A small multi-label audio tagger, trained from scratch.
Model: norm layernorm, activation gelu, layers 14, width 320.
Training: adamw at rate 0.00088, 19900 steps, batches of 128.
Data: trained on synthesized solo parts of chorales (CocoChorales), 39062 training examples, 65.2 epochs.
Rows from block 9 of a small multi-label audio tagger, named by matrix and row number. Rows with one number within an expert belong to one neuron, the router's apart. Each number is 500 + 50 x the weight over its row's rms, rounded and kept within 0 to 999. All counts start at 0. Numbers have three digits each.
Before each expert's rows are labels from the 100 clips, of 14976, where the router gives the expert most weight on average: "responds to" is what is common among them. Only what is clearly more common there than usual is listed. The data: synthesized solo parts of chorales (CocoChorales). In brackets: how many of the 100.
# router: router (model.blocks.9.mlp.router.weight, 4x320), inputs 0-106
# up: expert up (model.blocks.9.mlp.up, 4x320x320), inputs 0-106
# down: expert down (model.blocks.9.mlp.down, 4x320x320, transposed), outputs 0-106

# expert 3
responds to: flute (49); note G5 (35); note F5 (32); note F#5 (27)
router.3:529442460518447466515537461461512541523577472568478439492657528527407509514503482439466545398527494527473438547507480432534574460573549446474531551540511448477527529591448415572581555478545448499474545548551493571507516434475464423506418483601476500415495456511499390568486429443419442454437560534456537466412409508501507
up.0:555479429517611484478579557457463537567541543402484477528553490470468515520519404652450495502500470531464491471581487487495468476493568504508503524500487462424440493486586444513564483508442488544489506587528606449490554476459375572520474612553525474482538527541396450457505459474631471522451565490548463432515423529505522
down.0:509531472476558542451532464507533443565341583474466446522470480536481498492485492522442542531482556510524558451456563504501480533484586461556523457508524531451526514563463424467524554585523462507451528541490563502392473485535534519382360525501536481440444471485495450496564499525430546511505532471445498510464460403526437
up.1:591552628500555529531510594567579520474575554456519504530462467481543413433482579535477469559413514464485537496502450526441448480471430547520414409420506522512521352443471527488428455529502546510460499357533501435457517570513439575488582513462564552631511529596478549457465526538601453555536477438469516469564560492507504
down.1:507524431530578516501496415593509438512484567448473529520469478583574504449549495514512504551473563456545459500459515542440434544479421510565539492504444472540589479435580530487366535604476603640537480464544569539459463548451517549538446552461485506503451500519480515538443487567435505530514488457531462515376491502542515

# expert 1
responds to: oboe (31); note B4 (28)
router.1:473511480524591455497555576483510463516550437576383476509553443500471396513497536486533521521514488487484501582548436579607490521481489563576520416514534467497498539600515536454473566513537503446594572506513513469642437551483570480458415573543509524472457538504494401529588490414495551517417515533435414583475508500476506
up.0:500506546594441443524496455495464497473543546509652501495442545492468501514563457455454445542542534552477431524556425545466454529448472512412581489499423410501466511525624533464515548455468397522577454533508515508535500498508545509478561455530545529518438455580329496457404434431505495489529566398461542376502540523437438
down.0:510494465530507422501456510478583464539502504491520444510479498528488487513540450477491530457492613444564606497397490530456543400494534397482446552540580464448515468518414525490491433563497538529432543495426444488512424598602511487514481464494523540387479608503560492503494515524512516472467427574411454569488433521533539
up.1:510507481483498516478484501558532457482397559500551545592507520485555522528513490504620456581567483498452490525503502587562463479473537501545378419467523544621433481508503465459457458450540548462532472504519522530470569497517550485550479486463543527532516571482515529502485518426509461554526390497536440607496504604471442
down.1:438509504452611477498477543637468558508521561488494443497534443429515511446500593529575544498581519622454446481528525536427511459524493593498595548545536523402434474537554515401455538480516479515516520438512452602503451496509499477558456506574518466507458511506490521486460535514496505511501578622509481519457453522454507

# expert 0
responds to: note D#4 (99); note D4 (97)
router.0:425494437477519590458570409517460442433442502432551561435464464493497533499447576471523526552479498550509600438450497514496537523408469473431523532440436528472487517415487544460446483441551460474484492470401497545483535544557458568450601462402476480633460597469394631509579582564508480434552495474510500495546551482448472
up.0:478489527543443487564470546536537578443538503414508559517491548429447502540551599542483480599472569547405505520525391605486419482492477491505466512479488502544452414467544509441452465443486546522504492386506504367541572487529468533552565542480523489595490474612433532405407437567553419538608490474538490452510458524464438
down.0:578570481481551442471521523522449390514479528500436563443461591472546537502403514411464561444440468498455438545464590479556474452485577482593570518550417546402513561540418365510504472457509421508551546604482480579479468462508479411488506581456586528482498533550614512508581587469508533463480513531454429563393500446475480
up.1:502453405502574487542347563509484491395559523483479537569619551379530448477489514509543449542430424468541489479470576388522499522452554462549425426472547527502451426496510537487527460468464491470534499531466514427467506542444482531506510562503474513534533445537528531480531491509559492439497532492526435535521488498577484
down.1:531523523531437482445612457499472390569463464496606432395342526562548561552460467484509564505567552583471445441577447574409543463534456488469550517511470473399543568513491473493469501501482493555481557473532429551518426465518542465484522430468526540505429528486475426500470453532400561600490463415520474465441543525429538

# expert 2
responds to: note F#3 (83); note B2 (46); double bass (34)
router.2:569514593487534389447502454521631471589473541441559454474404530530506423511493560505556497609447527455549492505477539520399487475515567459553544435556524505523544422529473491513459474580469528474466501467482542435409406512503587513529522523455491486474444517502569492544492524619525587564488405480527517546483572455578519
up.0:503514500469477522489549529483561545540517421531495497491525447516513484486530456575634455519502617438358538532499489466564482494442421486532446462486479541491495445494559495449511537487421538526446456494594518453512570472508378565472513504585439454509459432470520449430492412466573415517542489440550601540548454507488550
down.0:498523401458537574446449408535508515526559530471494437488435399499463470428512515521545485439501513478559486469468535490476557492455446496495530453411411543451516487453559464538574441520552486588457508610454469599528489498554407447585469445484543511519472376526485440525564497537501474540447580571586545527536476527399515
up.1:498578532536414527453521506467586491549345439544536570499487497484513538471533486448481499473460574513480423555538470484568552443583528367497560566555478458435526483557449469577484602525472488510523550467542368582483470457523521538563447501529426508471423464481502387456566506548453488608495474505512571563406491535490495
down.1:483457449478459505473478522516461610503556503489551513453519463539449522538520480532428436563525447542473590504499497442485537484424469582557372484454451501530538495454535506452526443401477511513473440552586516504529480557472451526591549448469524450552583529504479587459477554476651462461609530489499474413516479505576500