{"model": "multi-label audio tagger", "dataset": "synthesized solo parts of chorales (CocoChorales)", "train_examples": 39062, "time_shift_ms": 50, "n_mels": 64, "hop_length": 320, "input": "log_mel", "spec_augment": false, "win_length": 512, "arch": "vit", "norm": "layernorm", "norm_position": "pre", "activation": "gelu", "head_dim": 64, "fused_qkv": false, "bias": "all", "qk_norm": false, "parallel_block": false, "moe": "top_k", "num_experts": 4, "moe_every": 1, "expert_mlp_ratio": 1, "experts_per_token": 2, "shared_expert": false, "patch_size": [16, 8], "layers": 14, "width": 320, "positions": "conv", "pooling": "mean", "num_labels": 51, "mixing": "mixup", "residual_init": "none", "optimizer": "adamw", "lr": 0.00088, "beta1": 0.8, "beta2": 0.95, "eps": 1e-10, "grad_clip": 1.0, "cautious_weight_decay": true, "steps": 19900, "batch_size": 128, "epochs": 65.2, "lr_schedule": "linear", "final_lr_fraction": 0.01, "warmup_steps": 990, "weight_decay": 0.2}
Rows from block 3 of a small multi-label audio tagger, named by matrix and row number. Rows with one number within an expert belong to one neuron, the router's apart. Each number is 500 + 40 x the weight over its row's rms, rounded and kept within 0 to 999. All counts start at 0. Numbers have three digits each.
Before each expert's rows are labels from the 100 clips, of 14976, where the router gives the expert most weight on average: "peak in band" is the frequency band that holds the peak; "strongest on" is what is common among them. Only what is clearly more common there than usual is listed. The data: synthesized solo parts of chorales (CocoChorales). In brackets: how many of the 100.
# router: router (model.blocks.3.mlp.router.weight, 4x320), inputs 108-161
# up: expert up (model.blocks.3.mlp.up, 4x320x320), inputs 108-161
# down: expert down (model.blocks.3.mlp.down, 4x320x320, transposed), outputs 108-161

# expert 0
peak in band: 1000 to 2000 Hz (75)
strongest on: horn (71); note G#4 (58); note A#4 (47)
router.0:501518535495524499498493454510505472454554468493409503550497474488482505566470456523520514520471480454484420488557540527454453455581477495479514560530534528437547
up.0:509461469506528457517521482456437454465524467564518495468535465567513443472510510463516526540551469533500525468474501470486483496459478502482502472464525486469469
down.0:541458474490531495468567505451549490526511485442601498458520518508520461526457495531486519504456557499470544424500506571474481562443567510525568549512505500550495
up.1:576413432496462512583498604464494463476519475487559467477475497535539446474532583551498485429494454498484540468422489475579566518458517513483519528505507464507550
down.1:508510475438502535493541419500480443466532536521447519514568463442468491473513447535435480547523450511474497544554513457509526539463503437454443501490540473519487
up.2:527420541537542510442489470481469562505512469519499443452473449439560524467445544516552559517598486570543495496478492515507518498479497553470561414532450497488531
down.2:476466499518531563481495471532477444519474547496453563489484539445551465496505511448535479461492527466505539471469481497524504501510518485573517550542533458459524
up.3:527485487531481501508507526468415515503504462431547526490492459625543490512512606499494499472508471498507534426483466518540489484497510503498564485515543441453518
down.3:521531491457503538537519472503527472501502568515485532511531454475533550522533471534531468577579474518550487458529566561512521539489548427491444492516539500515528
up.4:526426509517534468484561496488471492532433479527530525493569532525460465451453434519499521530555520525491484500489554492487525542459530540535558406558436472470501
down.4:455442452487518541465452465469489470564500479547453436501593500506436421517547527590458493469520454443476585547480424480414473539467495500508542502465544500546458
up.5:539549475482531476451528568454471512446467485581486544481530539529456468475475459404526477509601442462479527496473561526459494557510521569471512456454440525536487
down.5:505447518511571516499565585508554439549535539535535477454551433433487523519458510551551589531485398434565470565555505505501497461535506485527559529567428485578446

# expert 1
peak in band: 4000 to 8000 Hz (97)
strongest on: note F#5 (90); flute (62); note E5 (59)
router.1:468491460499552543438435485480539532552423505531487475495482490517521440554491498489461481480409447551583492526510541501464492566489532495559529470519491578548478
up.0:487522478438485425519524436492560530455550492503535485545535487463460515463553562441511519523537482472455488429480506522512505481481486481488474540528566439553477
down.0:516553522403512486570512512541569503544530516510478479547514475505469480443571507501516492573554456479413452508507487514487494439510433461487497537450539439547486
up.1:519497602486524486465508559519508564520525490455428468489514481449426612514518485547542482458606499406545502519507479502485485463459471563464510508490516477500471
down.1:494483542498431505474604533502512492511441492446474463486414540535520514535520554512489477506500495503475468465488550483452521464483434545548532506482440512550463
up.2:514539518456478445479530498496542485421490467492568503547542488498448500522578516432518533526487450472458460428488536538468504499453487476478482525560521483585442
down.2:516536448417508473581516475548562501481511485476497473574485496508518503472574530549524517547567420475501438463501490486489489420496429451499463479473558415525492
up.3:573502487559469437520457468492478460492543536432563472498498485518535539436462588533436558508565511551547520532497456559516469566529558517533504561513499566537514
down.3:480491450488546478530452493536546458503505525515521470461583492481552521468451409554434454540469513472524510490546563513521471555502558477539470523501566483529572
up.4:493498538480556524570479463498530528446489554525482455435442588500499525534483465562571472474436464512523465488487505529543455422475543537490458439465464456463534
down.4:434525484501499549530410481413422456563488499500528552478468477476486537435489513519445487496512576551500516554508462535540438566497499519508545456542514487504521
up.5:535460500512558528518540567449476442479523516494462547522480522506513511497482476463511503386504510505510534526491473433513533532493550593498502451509494497438532
down.5:515577517477526512464513525501495469476553534455533531474479496434439525484510526489497486489531440470513451522478468528515535375472516491479506529519477455473467

# expert 3
peak in band: 4000 to 8000 Hz (74)
strongest on: bassoon (67); note A#3 (46); note G3 (42); note G#3 (25)
router.3:454538518483575537523520532452495614487523556436472523484508500440469490526493476582519490522559525521468433449470413523516458486464499510527454528528542468518437
up.0:493491551564534454488491576447484419481511510420465558476442574505496573470540417493533528465532537512533520466521403435585497506460485526456482509590449505498483
down.0:493527538505477470459564532451505393470505480477500552495588527506455445533513501495475520535445474452442500519453506489580450441529342456545518574573423489482446
up.1:520453395532635529532505493478443505516449516522557491511469617529552511553551579549581491504505468503464505521494499546541474489512530559497497452498467486538553
down.1:516467544507449507437467538470550530530485463540479486447474496453536487524530564553456515509492526474452501468532482499576549494466530509471543510457490486475512
up.2:495469473515463482553469476472482494499463498558518473505457459482572550506585478459403502513548470510535521520529446468536500500560472526525485496460550539463486
down.2:544476460528523484526465510582546536543455467481498533500472449504541536529530477508553454579525483515529468407462572557525456521492557482517499528498542483540488
up.3:512538454488453483513477526509511468480539476474479533511492473507586450478540522562522573479488492493466473515557468505541451381494532483521507510497595510515471
down.3:475560496514530556485476445461533521459493476534506491517539478548548473528543440514534506502482472477450515504520459501504501552493485420544503553536497499468453
up.4:529452418478487491463429568463487399525429512526521417507461563510549460525550506478464507507512439466472512566522476551522459464483476583540472478454496460495510
down.4:471531469466517483433447462527506416548492467524437535488554501535524498483549427465460511532502457483499448490546453504474478492494438493483508543481502514474390
up.5:450526507472471501460451443491441505610537502457467513501555522530515525493478471453515512473525509521512489493513485442513533489495533518486533362460507476481480
down.5:428531491563489466521594541474493505487475541516587537528498539607505495499542452557517489600487484461461560550516486531519488548525482529565466482571457491452502