python train.py --dataset="synthesized solo parts of chorales (CocoChorales)" --n_mels=64 --win_length=512 --norm_position="pre" --parallel_block=false --patch_size=[16, 8] --layers=14 --optimizer="adamw" --max_steps=19900 --batch_size=128 --lr_schedule="linear"
Rows from block 11 of a small multi-label audio tagger, named by matrix and row number. Rows with one number within an expert belong to one neuron, the router's apart. Each number is 128 + 24 x the weight over its row's rms, rounded and kept within 0 to 255. All counts start at 0. After the name is the row's rms in percent of the matrix's.
Before each expert's rows are labels from the 100 clips, of 14976, where the router gives the expert most weight on average: "band" is the frequency band that holds the peak. Only what is clearly more common there than usual is listed. The data: synthesized solo parts of chorales (CocoChorales). In brackets: how many of the 100, against the usual share in percent.
# router: router (model.blocks.11.mlp.router.weight, 4x320), inputs 0-106
# up: expert up (model.blocks.11.mlp.up, 4x320x320), inputs 0-106
# down: expert down (model.blocks.11.mlp.down, 4x320x320, transposed), outputs 0-106

# expert 2
band: 4000 to 8000 Hz (72 vs 25)
router.2 109 [148 106 180 127  83 101 117 119 110  91 126 116 171 160 119 143 168 103  92 151 146 129  98 107 122 134 142 126 127 114 138 124 147 154 138 105  90 143 114 111  62 136  90 155 152 106 126 145 153 172 153 168  83 115 121 150 100 100 167 124 105 171 113 157  89  82 141 113 139 105 138  93  68 119 123 119 134 121 120 117 166 114 117 123 120 170 128 144 185 136 145 136  89 137  96 121 129 108 134 105 135 160 103 131 105 130 125]
up.0 097 [150 162 132  77 109 162 180 109 128 124 130 132 108 156 108 119 117  90 152 125 138 108 101  95 134 135 159 130 113  96 136 110 129 164 127 137 125 107 191  95 119 142 141 161 112 134 119 129 158 150 146 145 124 132 128 125 113  97  98 157  91  85 123 106 113 141 126 130  85  89 144 179  84 156 119 147 149 112 113 155 107 154 151 124 111  98 136 106 131 137 114 106 113 131 108 124 122 112 142 118 157 108 144 111 145 136 105]
down.0 075 [109 103 137 174 109 163 127 120 112 135 152 152 111 134 143 110  67 147 102 141 153 135 147 120 116 146  97 155 130 146 139 157 148 107 136 150 125 123 110 153 117 128 139 110 127 157 152 142  95 106 167 134 138 121 146 128 107 162 104 122 135 155 133 137 131 115 132 129 103 185 104 102 150 148 166 111 147 127 100 122  98 108 141  98 124 113  86 161 135  92 116 120 150 110 123 123 130  87 124 132 140 204 147 133 109 138 129]

# expert 0
band: 1000 to 2000 Hz (65 vs 25)
router.0 085 [114 132  75 163  98 178 120 141 129 124 128 110 100 129 106 151 156 127  89 126 150 152 121 115 139 123  66  91 123 153  91 123 103 118 142 155 134 129 138 119 183 130 141  92 133  97 169 125 144 123 108 147 162 156 181 144 159 148 112 117 153 111 148 126 111 124 117 135 116 119 153 169 148 132 128 103 172 137 109 129 143 128 120 117 111 126 105  97 147 116 115 144 131 110 139 110 128 112 107 106 122 125 134 142 137 122 144]
up.0 093 [121 146  86  99 120 118 146 145  86 118 151 107 175 142 138 125 166 125 117 114 138  88 114 125 155  92 126 114  99  80 142  89 128 151 162 134 116 121 156 148 102 123 125 136 123 102 132 116 157 124 191 135  60 120 101  92 125 114  75 155 127  89 135 124 131 138 108 112 118 125 128 103 120 185 168 178 118  85 134 117 113 143 125 153 100 142 158  97 137 129 141 131 115 128 121 143 137 112 103 100 125 103 119 138 134 126 156]
down.0 090 [138 128 187  66 119 118 138 129 109 166 121 154 107 119 116 131 123 116 131 127  81 139 129 145 122  91 135 147 109 138 152 120 107 122 186 105 108 151 174  76 137 134 124 156 116 133 141 131 150 104 139 121 167 175 109 176 120 155 157  86  84 141 130 102 137 132 100 126 150 101 145 154 124 104 135 119  92 124 110 122 149 129 134 140 136 103  95  96 150 127 133 137 193 119 147 109 145 108 145 156 174 129 117 151 146 163 130]

# expert 3
band: 250 to 500 Hz (57 vs 25)
router.3 106 [136 160  81 117 152 142 146 157 117 109 116 123 120  95 124 144  89 163 119  65  96 141 160 155 104 115 131 113 148 154 100 120 120 118 105 139 168  95 160 110 187 131 135 126  86 143 125 141 117 137 108 110 118 134 145 112 117 183  86 107 131  96 138  99 132 144 138 153  79 123 129 145 173 131 156 150 109 130 134 154 110 134  95 129  97  83 100 201 108 114 115 142 134  88 142 138 113 147 127 111 102 120 133 122 136 129 155]
up.0 105 [162 127 136 159 103 106 129 100 102 126 114 158 114 182 122 109 115 127 169 143 129 114 135 166  95 148 135 134 156 103 107 135  93 122 149 113 147 114 130 142 129 146  89 123 128 116 100 140 139 153 155 127 143  91 127 138 127 155 143 118 104 141 134 117 132 158 133  93 110 106 158 180 138 137 117 149  93 133 155 129  93 141 141 116 129 117 123 143 120 119 117 123  98 107  79 112 101 134 145 101 112 118 156 115 164  89 137]
down.0 082 [112 143 113 112 128 158 132 127 148 127 141 119 149  90 166 163 136 130  83 112 146 143 128  93 168 117 112 118 117 169 140 144 153 150 123 108  92 143 119 100 123  99 189 135 122 151 157 123 131  90 120 114 103 132 174 113 155  81 106 147 151 148 139 149 136 111 125 151 151 147 120  90  95 133 136 102 189 142  97 121 160 115 125 129 139 163 143 122 108 127 135 119 148 153 143 138 154 132 133 184 157 123 100 123 121 150  99]