{
  "model": "multi-label audio tagger",
  "norm": "layernorm",
  "patch_size": [16, 8],
  "layers": 14,
  "width": 320,
  "positions": "conv",
  "pooling": "mean",
  "mixing": "mixup",
  "optimizer": "adamw",
  "beta2": 0.95,
  "eps": 1e-10,
  "grad_clip": 1.0,
  "final_lr_fraction": 0.01
}
Rows from block 3 of a small multi-label audio tagger, named by matrix and row number. Rows with one number within an expert belong to one neuron, the router's apart. Each number is 500 + 50 x the weight over its row's rms, rounded and kept within 0 to 999. All counts start at 0. Numbers have three digits each. After the name is the row's rms in percent of the matrix's.
Before each expert's rows are labels from the 100 clips, of 14976, where the router gives the expert most weight on average: "responds to" is what is common among them; "lies over" is the class under the peak. Only what is clearly more common there than usual is listed. The data: synthesized solo parts of chorales (CocoChorales).
# router: router (model.blocks.3.mlp.router.weight, 4x320), inputs 270-319
# up: expert up (model.blocks.3.mlp.up, 4x320x320), inputs 270-319
# down: expert down (model.blocks.3.mlp.down, 4x320x320, transposed), outputs 270-319

# expert 2
responds to: note G#5; flute; note G5; instrument: trumpet
lies over: silence
router.2 096:516519455475507523465577529466497512508580511550494594493463471543542582443533524490607494483593577494465542466512486527490465538527559407530495470521
up.0 116:506446468455495481484544564489466527574520424537510449463512550461548533487542391512441483438448533538508540586621537479510574505608381541491518562549
down.0 110:546480525467566548507517490452480441447535632515514499486499477515447447458480591501515501438532492483553458480469476569536506479472524481469500556496
up.1 089:472546410498627581509416520481482477455530520518494504473545401501515554451383559534476507450524480517466473541512511550466429575481459534476551563530
down.1 090:523427498535549435479492491454536554522483502496596535459444458571395549473489506428498541574495572580458514543516527570521484504485583574408423546499
up.2 114:544474526543510396438448572455478496428485528517512481417527607493490482573453473618474540355523503509461555578571481518527506482545518518608429528461
down.2 111:476607482405548585582523473474381433515502539453484562445560492542439576498527540457521486477410482455537528385438525452529537461543502494473520430490
up.3 093:511482548539487636513525490576459454447446502456533443510551560515595582557451489482485494446418513437458506403520484467372422445440465499526515464516
down.3 094:484490498557462568436453530463465492549531567506558479398436554478487507453429537452591456557480526534514471485548455541529606542503525475519478512490
up.4 096:493462441474523512570537571524384502518429431496448384496540457460511531469441592585544620423434464522455488431615557518480494577539546513482477582484
down.4 102:512490535468574466426469493517475510546521626523572445363461534529553499528495511458549576544425536445424413445542578532555535460562516562440574472535
up.5 098:538405533527575524515483453429469479460487483531472459529534437510459486499503509460507504502430469410552538466545603510505481514505546489530495466462
down.5 098:512488510575523469541519471483525488554591485585538437514345480551488601478429540509592469432546490532393496504600511516509461526499434516548520545517
up.6 101:462541531464546554558507551499542527466464478507476466510564457559574462446403499552437468545470512405492362510520552502517471524557586583389536569479
down.6 107:519524487455529506533614444464440495477471593452481493505543491672474548474469463555487504587486508467509562481458522563543514479511462527457555460445

# expert 1
responds to: note F#5; flute; note E5
lies over: silence; F#5
router.1 116:513410543541478373531571412506567578554445482449462520554549548473485527502562410524358477454472454444483512523499502433562574414526546563475415541459
up.0 105:442520526454652503411440546480502476431464539430549490529472427480497509441559583473593465514476554501523423437513504619415443538519452507543572486617
down.0 113:430542482468475496416454593466506546561485553466463581512436506487512577457551555483539479525438456439495457477437481556536494478557492583563530469573
up.1 100:572549493439544512492435467421404489548505517538456465540501583496582467541545553551447481477470490541479498548456496496491477658488514500448528494513
down.1 102:499448548469444489553547469481452497503555546482438569569481592592403436537462558517531429530422451521566528510533506422636516510479587473494487498523
up.2 100:397553525496599524347464535494563458495513480477583487483466437472454518425508505412579445519444584468439450513579504580488528516577468518472538472540
down.2 096:476588428488478521482486525404523514528498481403496536486477456478514564474539549440591522471501499400427466465525491583546460475545466592558569470582
up.3 093:467450551398556442468511509511489479534455521398464525463551466429474533517440491577502561480480466534515528479507535502510496584443530520521544507592
down.3 092:507512519502445533465471546523474448500549489501522495407514458522444521478499510471569433432505488478529540584467524614519408458514516496408442502479
up.4 097:485478477560460507631499484562483546462437552554482485553596477498457521543509408483365584459519504506510449434485517490456474476522506565487522356461
down.4 098:513523492514560472528481443541496510498565457428540468513498481490516502557514515510458550519479546535426608374538529521390481411423508582507431490547
up.5 088:545573503495448489528515451617461469485455387643380522456565535498524520517495420511444506566455400511550519508451451498496385564459461474480476510407
down.5 091:486548514423497506438455530421468479573511564427450614530430484505450466500353656476660425532438625458481390518491549479524483474573538496507655471499
up.6 089:465555500470570502484429580530491527491461499482466484554500482483521466492581508493420563500438496559526400566489590535390462547483436515485523557492
down.6 086:453519557516409404557529401483569574552530464507540488468517474465448479447593548469461476558491463535536531447525510537422540374389497515495416466549

# expert 0
responds to: horn; note G#4; note A#4
lies over: G#4
router.0 082:514572601455549506502484482483535466499561442506544522460482504575414504549490510409605538528467492423487428472521434604552480487568541518438545445512
up.0 095:499551509598533563487475564550527445510517505446489425452504512492466527604409402562528504430520486543500548552540493402397532517503480546495614475482
down.0 091:407430497464489574523563481444464513644489466420459588509523487502435522496515510512588542551529523499492545435500409477479546546470493589494462473494
up.1 099:420565468456496537511509481556475422544538453552396434471506491509414537518456431551481522573466530517571579476579560530447469513486448487589538439616
down.1 097:519555536606503514418420478461528540512487586534524541446460586458551455441564506482447543466512526539470388556506502476517403459477490509443449482495
up.2 105:563457475425553402500572479554472607466440500486498455586495625464517552506457453595478491445515509496551464480502459518508484526527497532552434514565
down.2 107:539567508588503420509506363439528389470484614510476493494438496450544480508457522560395489556429577561480569495449528532461437449398514433479478525549
up.3 106:439507478540579551510535517497452372567471468455458420580423418448451505492510492493517512540438455533552530490593578496538495591444452464516583524507
down.3 098:524502551564519513482449493500489510510429584482501513436545587437503461471484452450383541411498487523466535460444484528501462406526453536477421430534
up.4 095:592445539562506418484558488499560520479476528522526486546500528335525492519531363514516505457513477477431512589545446464429446569475511487491513508453
down.4 102:411402500546388553468520530495515542495529513428550531464527572520515572491526501522451532504437515528503430556479507478439534519422538446536507519468
up.5 109:536550570461456520473466504555583514531499377507499527496583542447493497625421469513501506430497544454565462598489483403470532546476533506519530506491
down.5 122:466428505396529438495491497484489617484447520455508560519527555461481582561427569598506539460477531503482537535472461446450516481449584520465448476519
up.6 099:545539514487495460517491518605485517452466529518438550568572449455502473604422505566468582429424525530587462549422389454434534560425568491526461468554
down.6 099:421512490483468475508534500514566532502491480494506508511528494466466579441533577543530532445542516528475476505496480514446532456438510487532485474530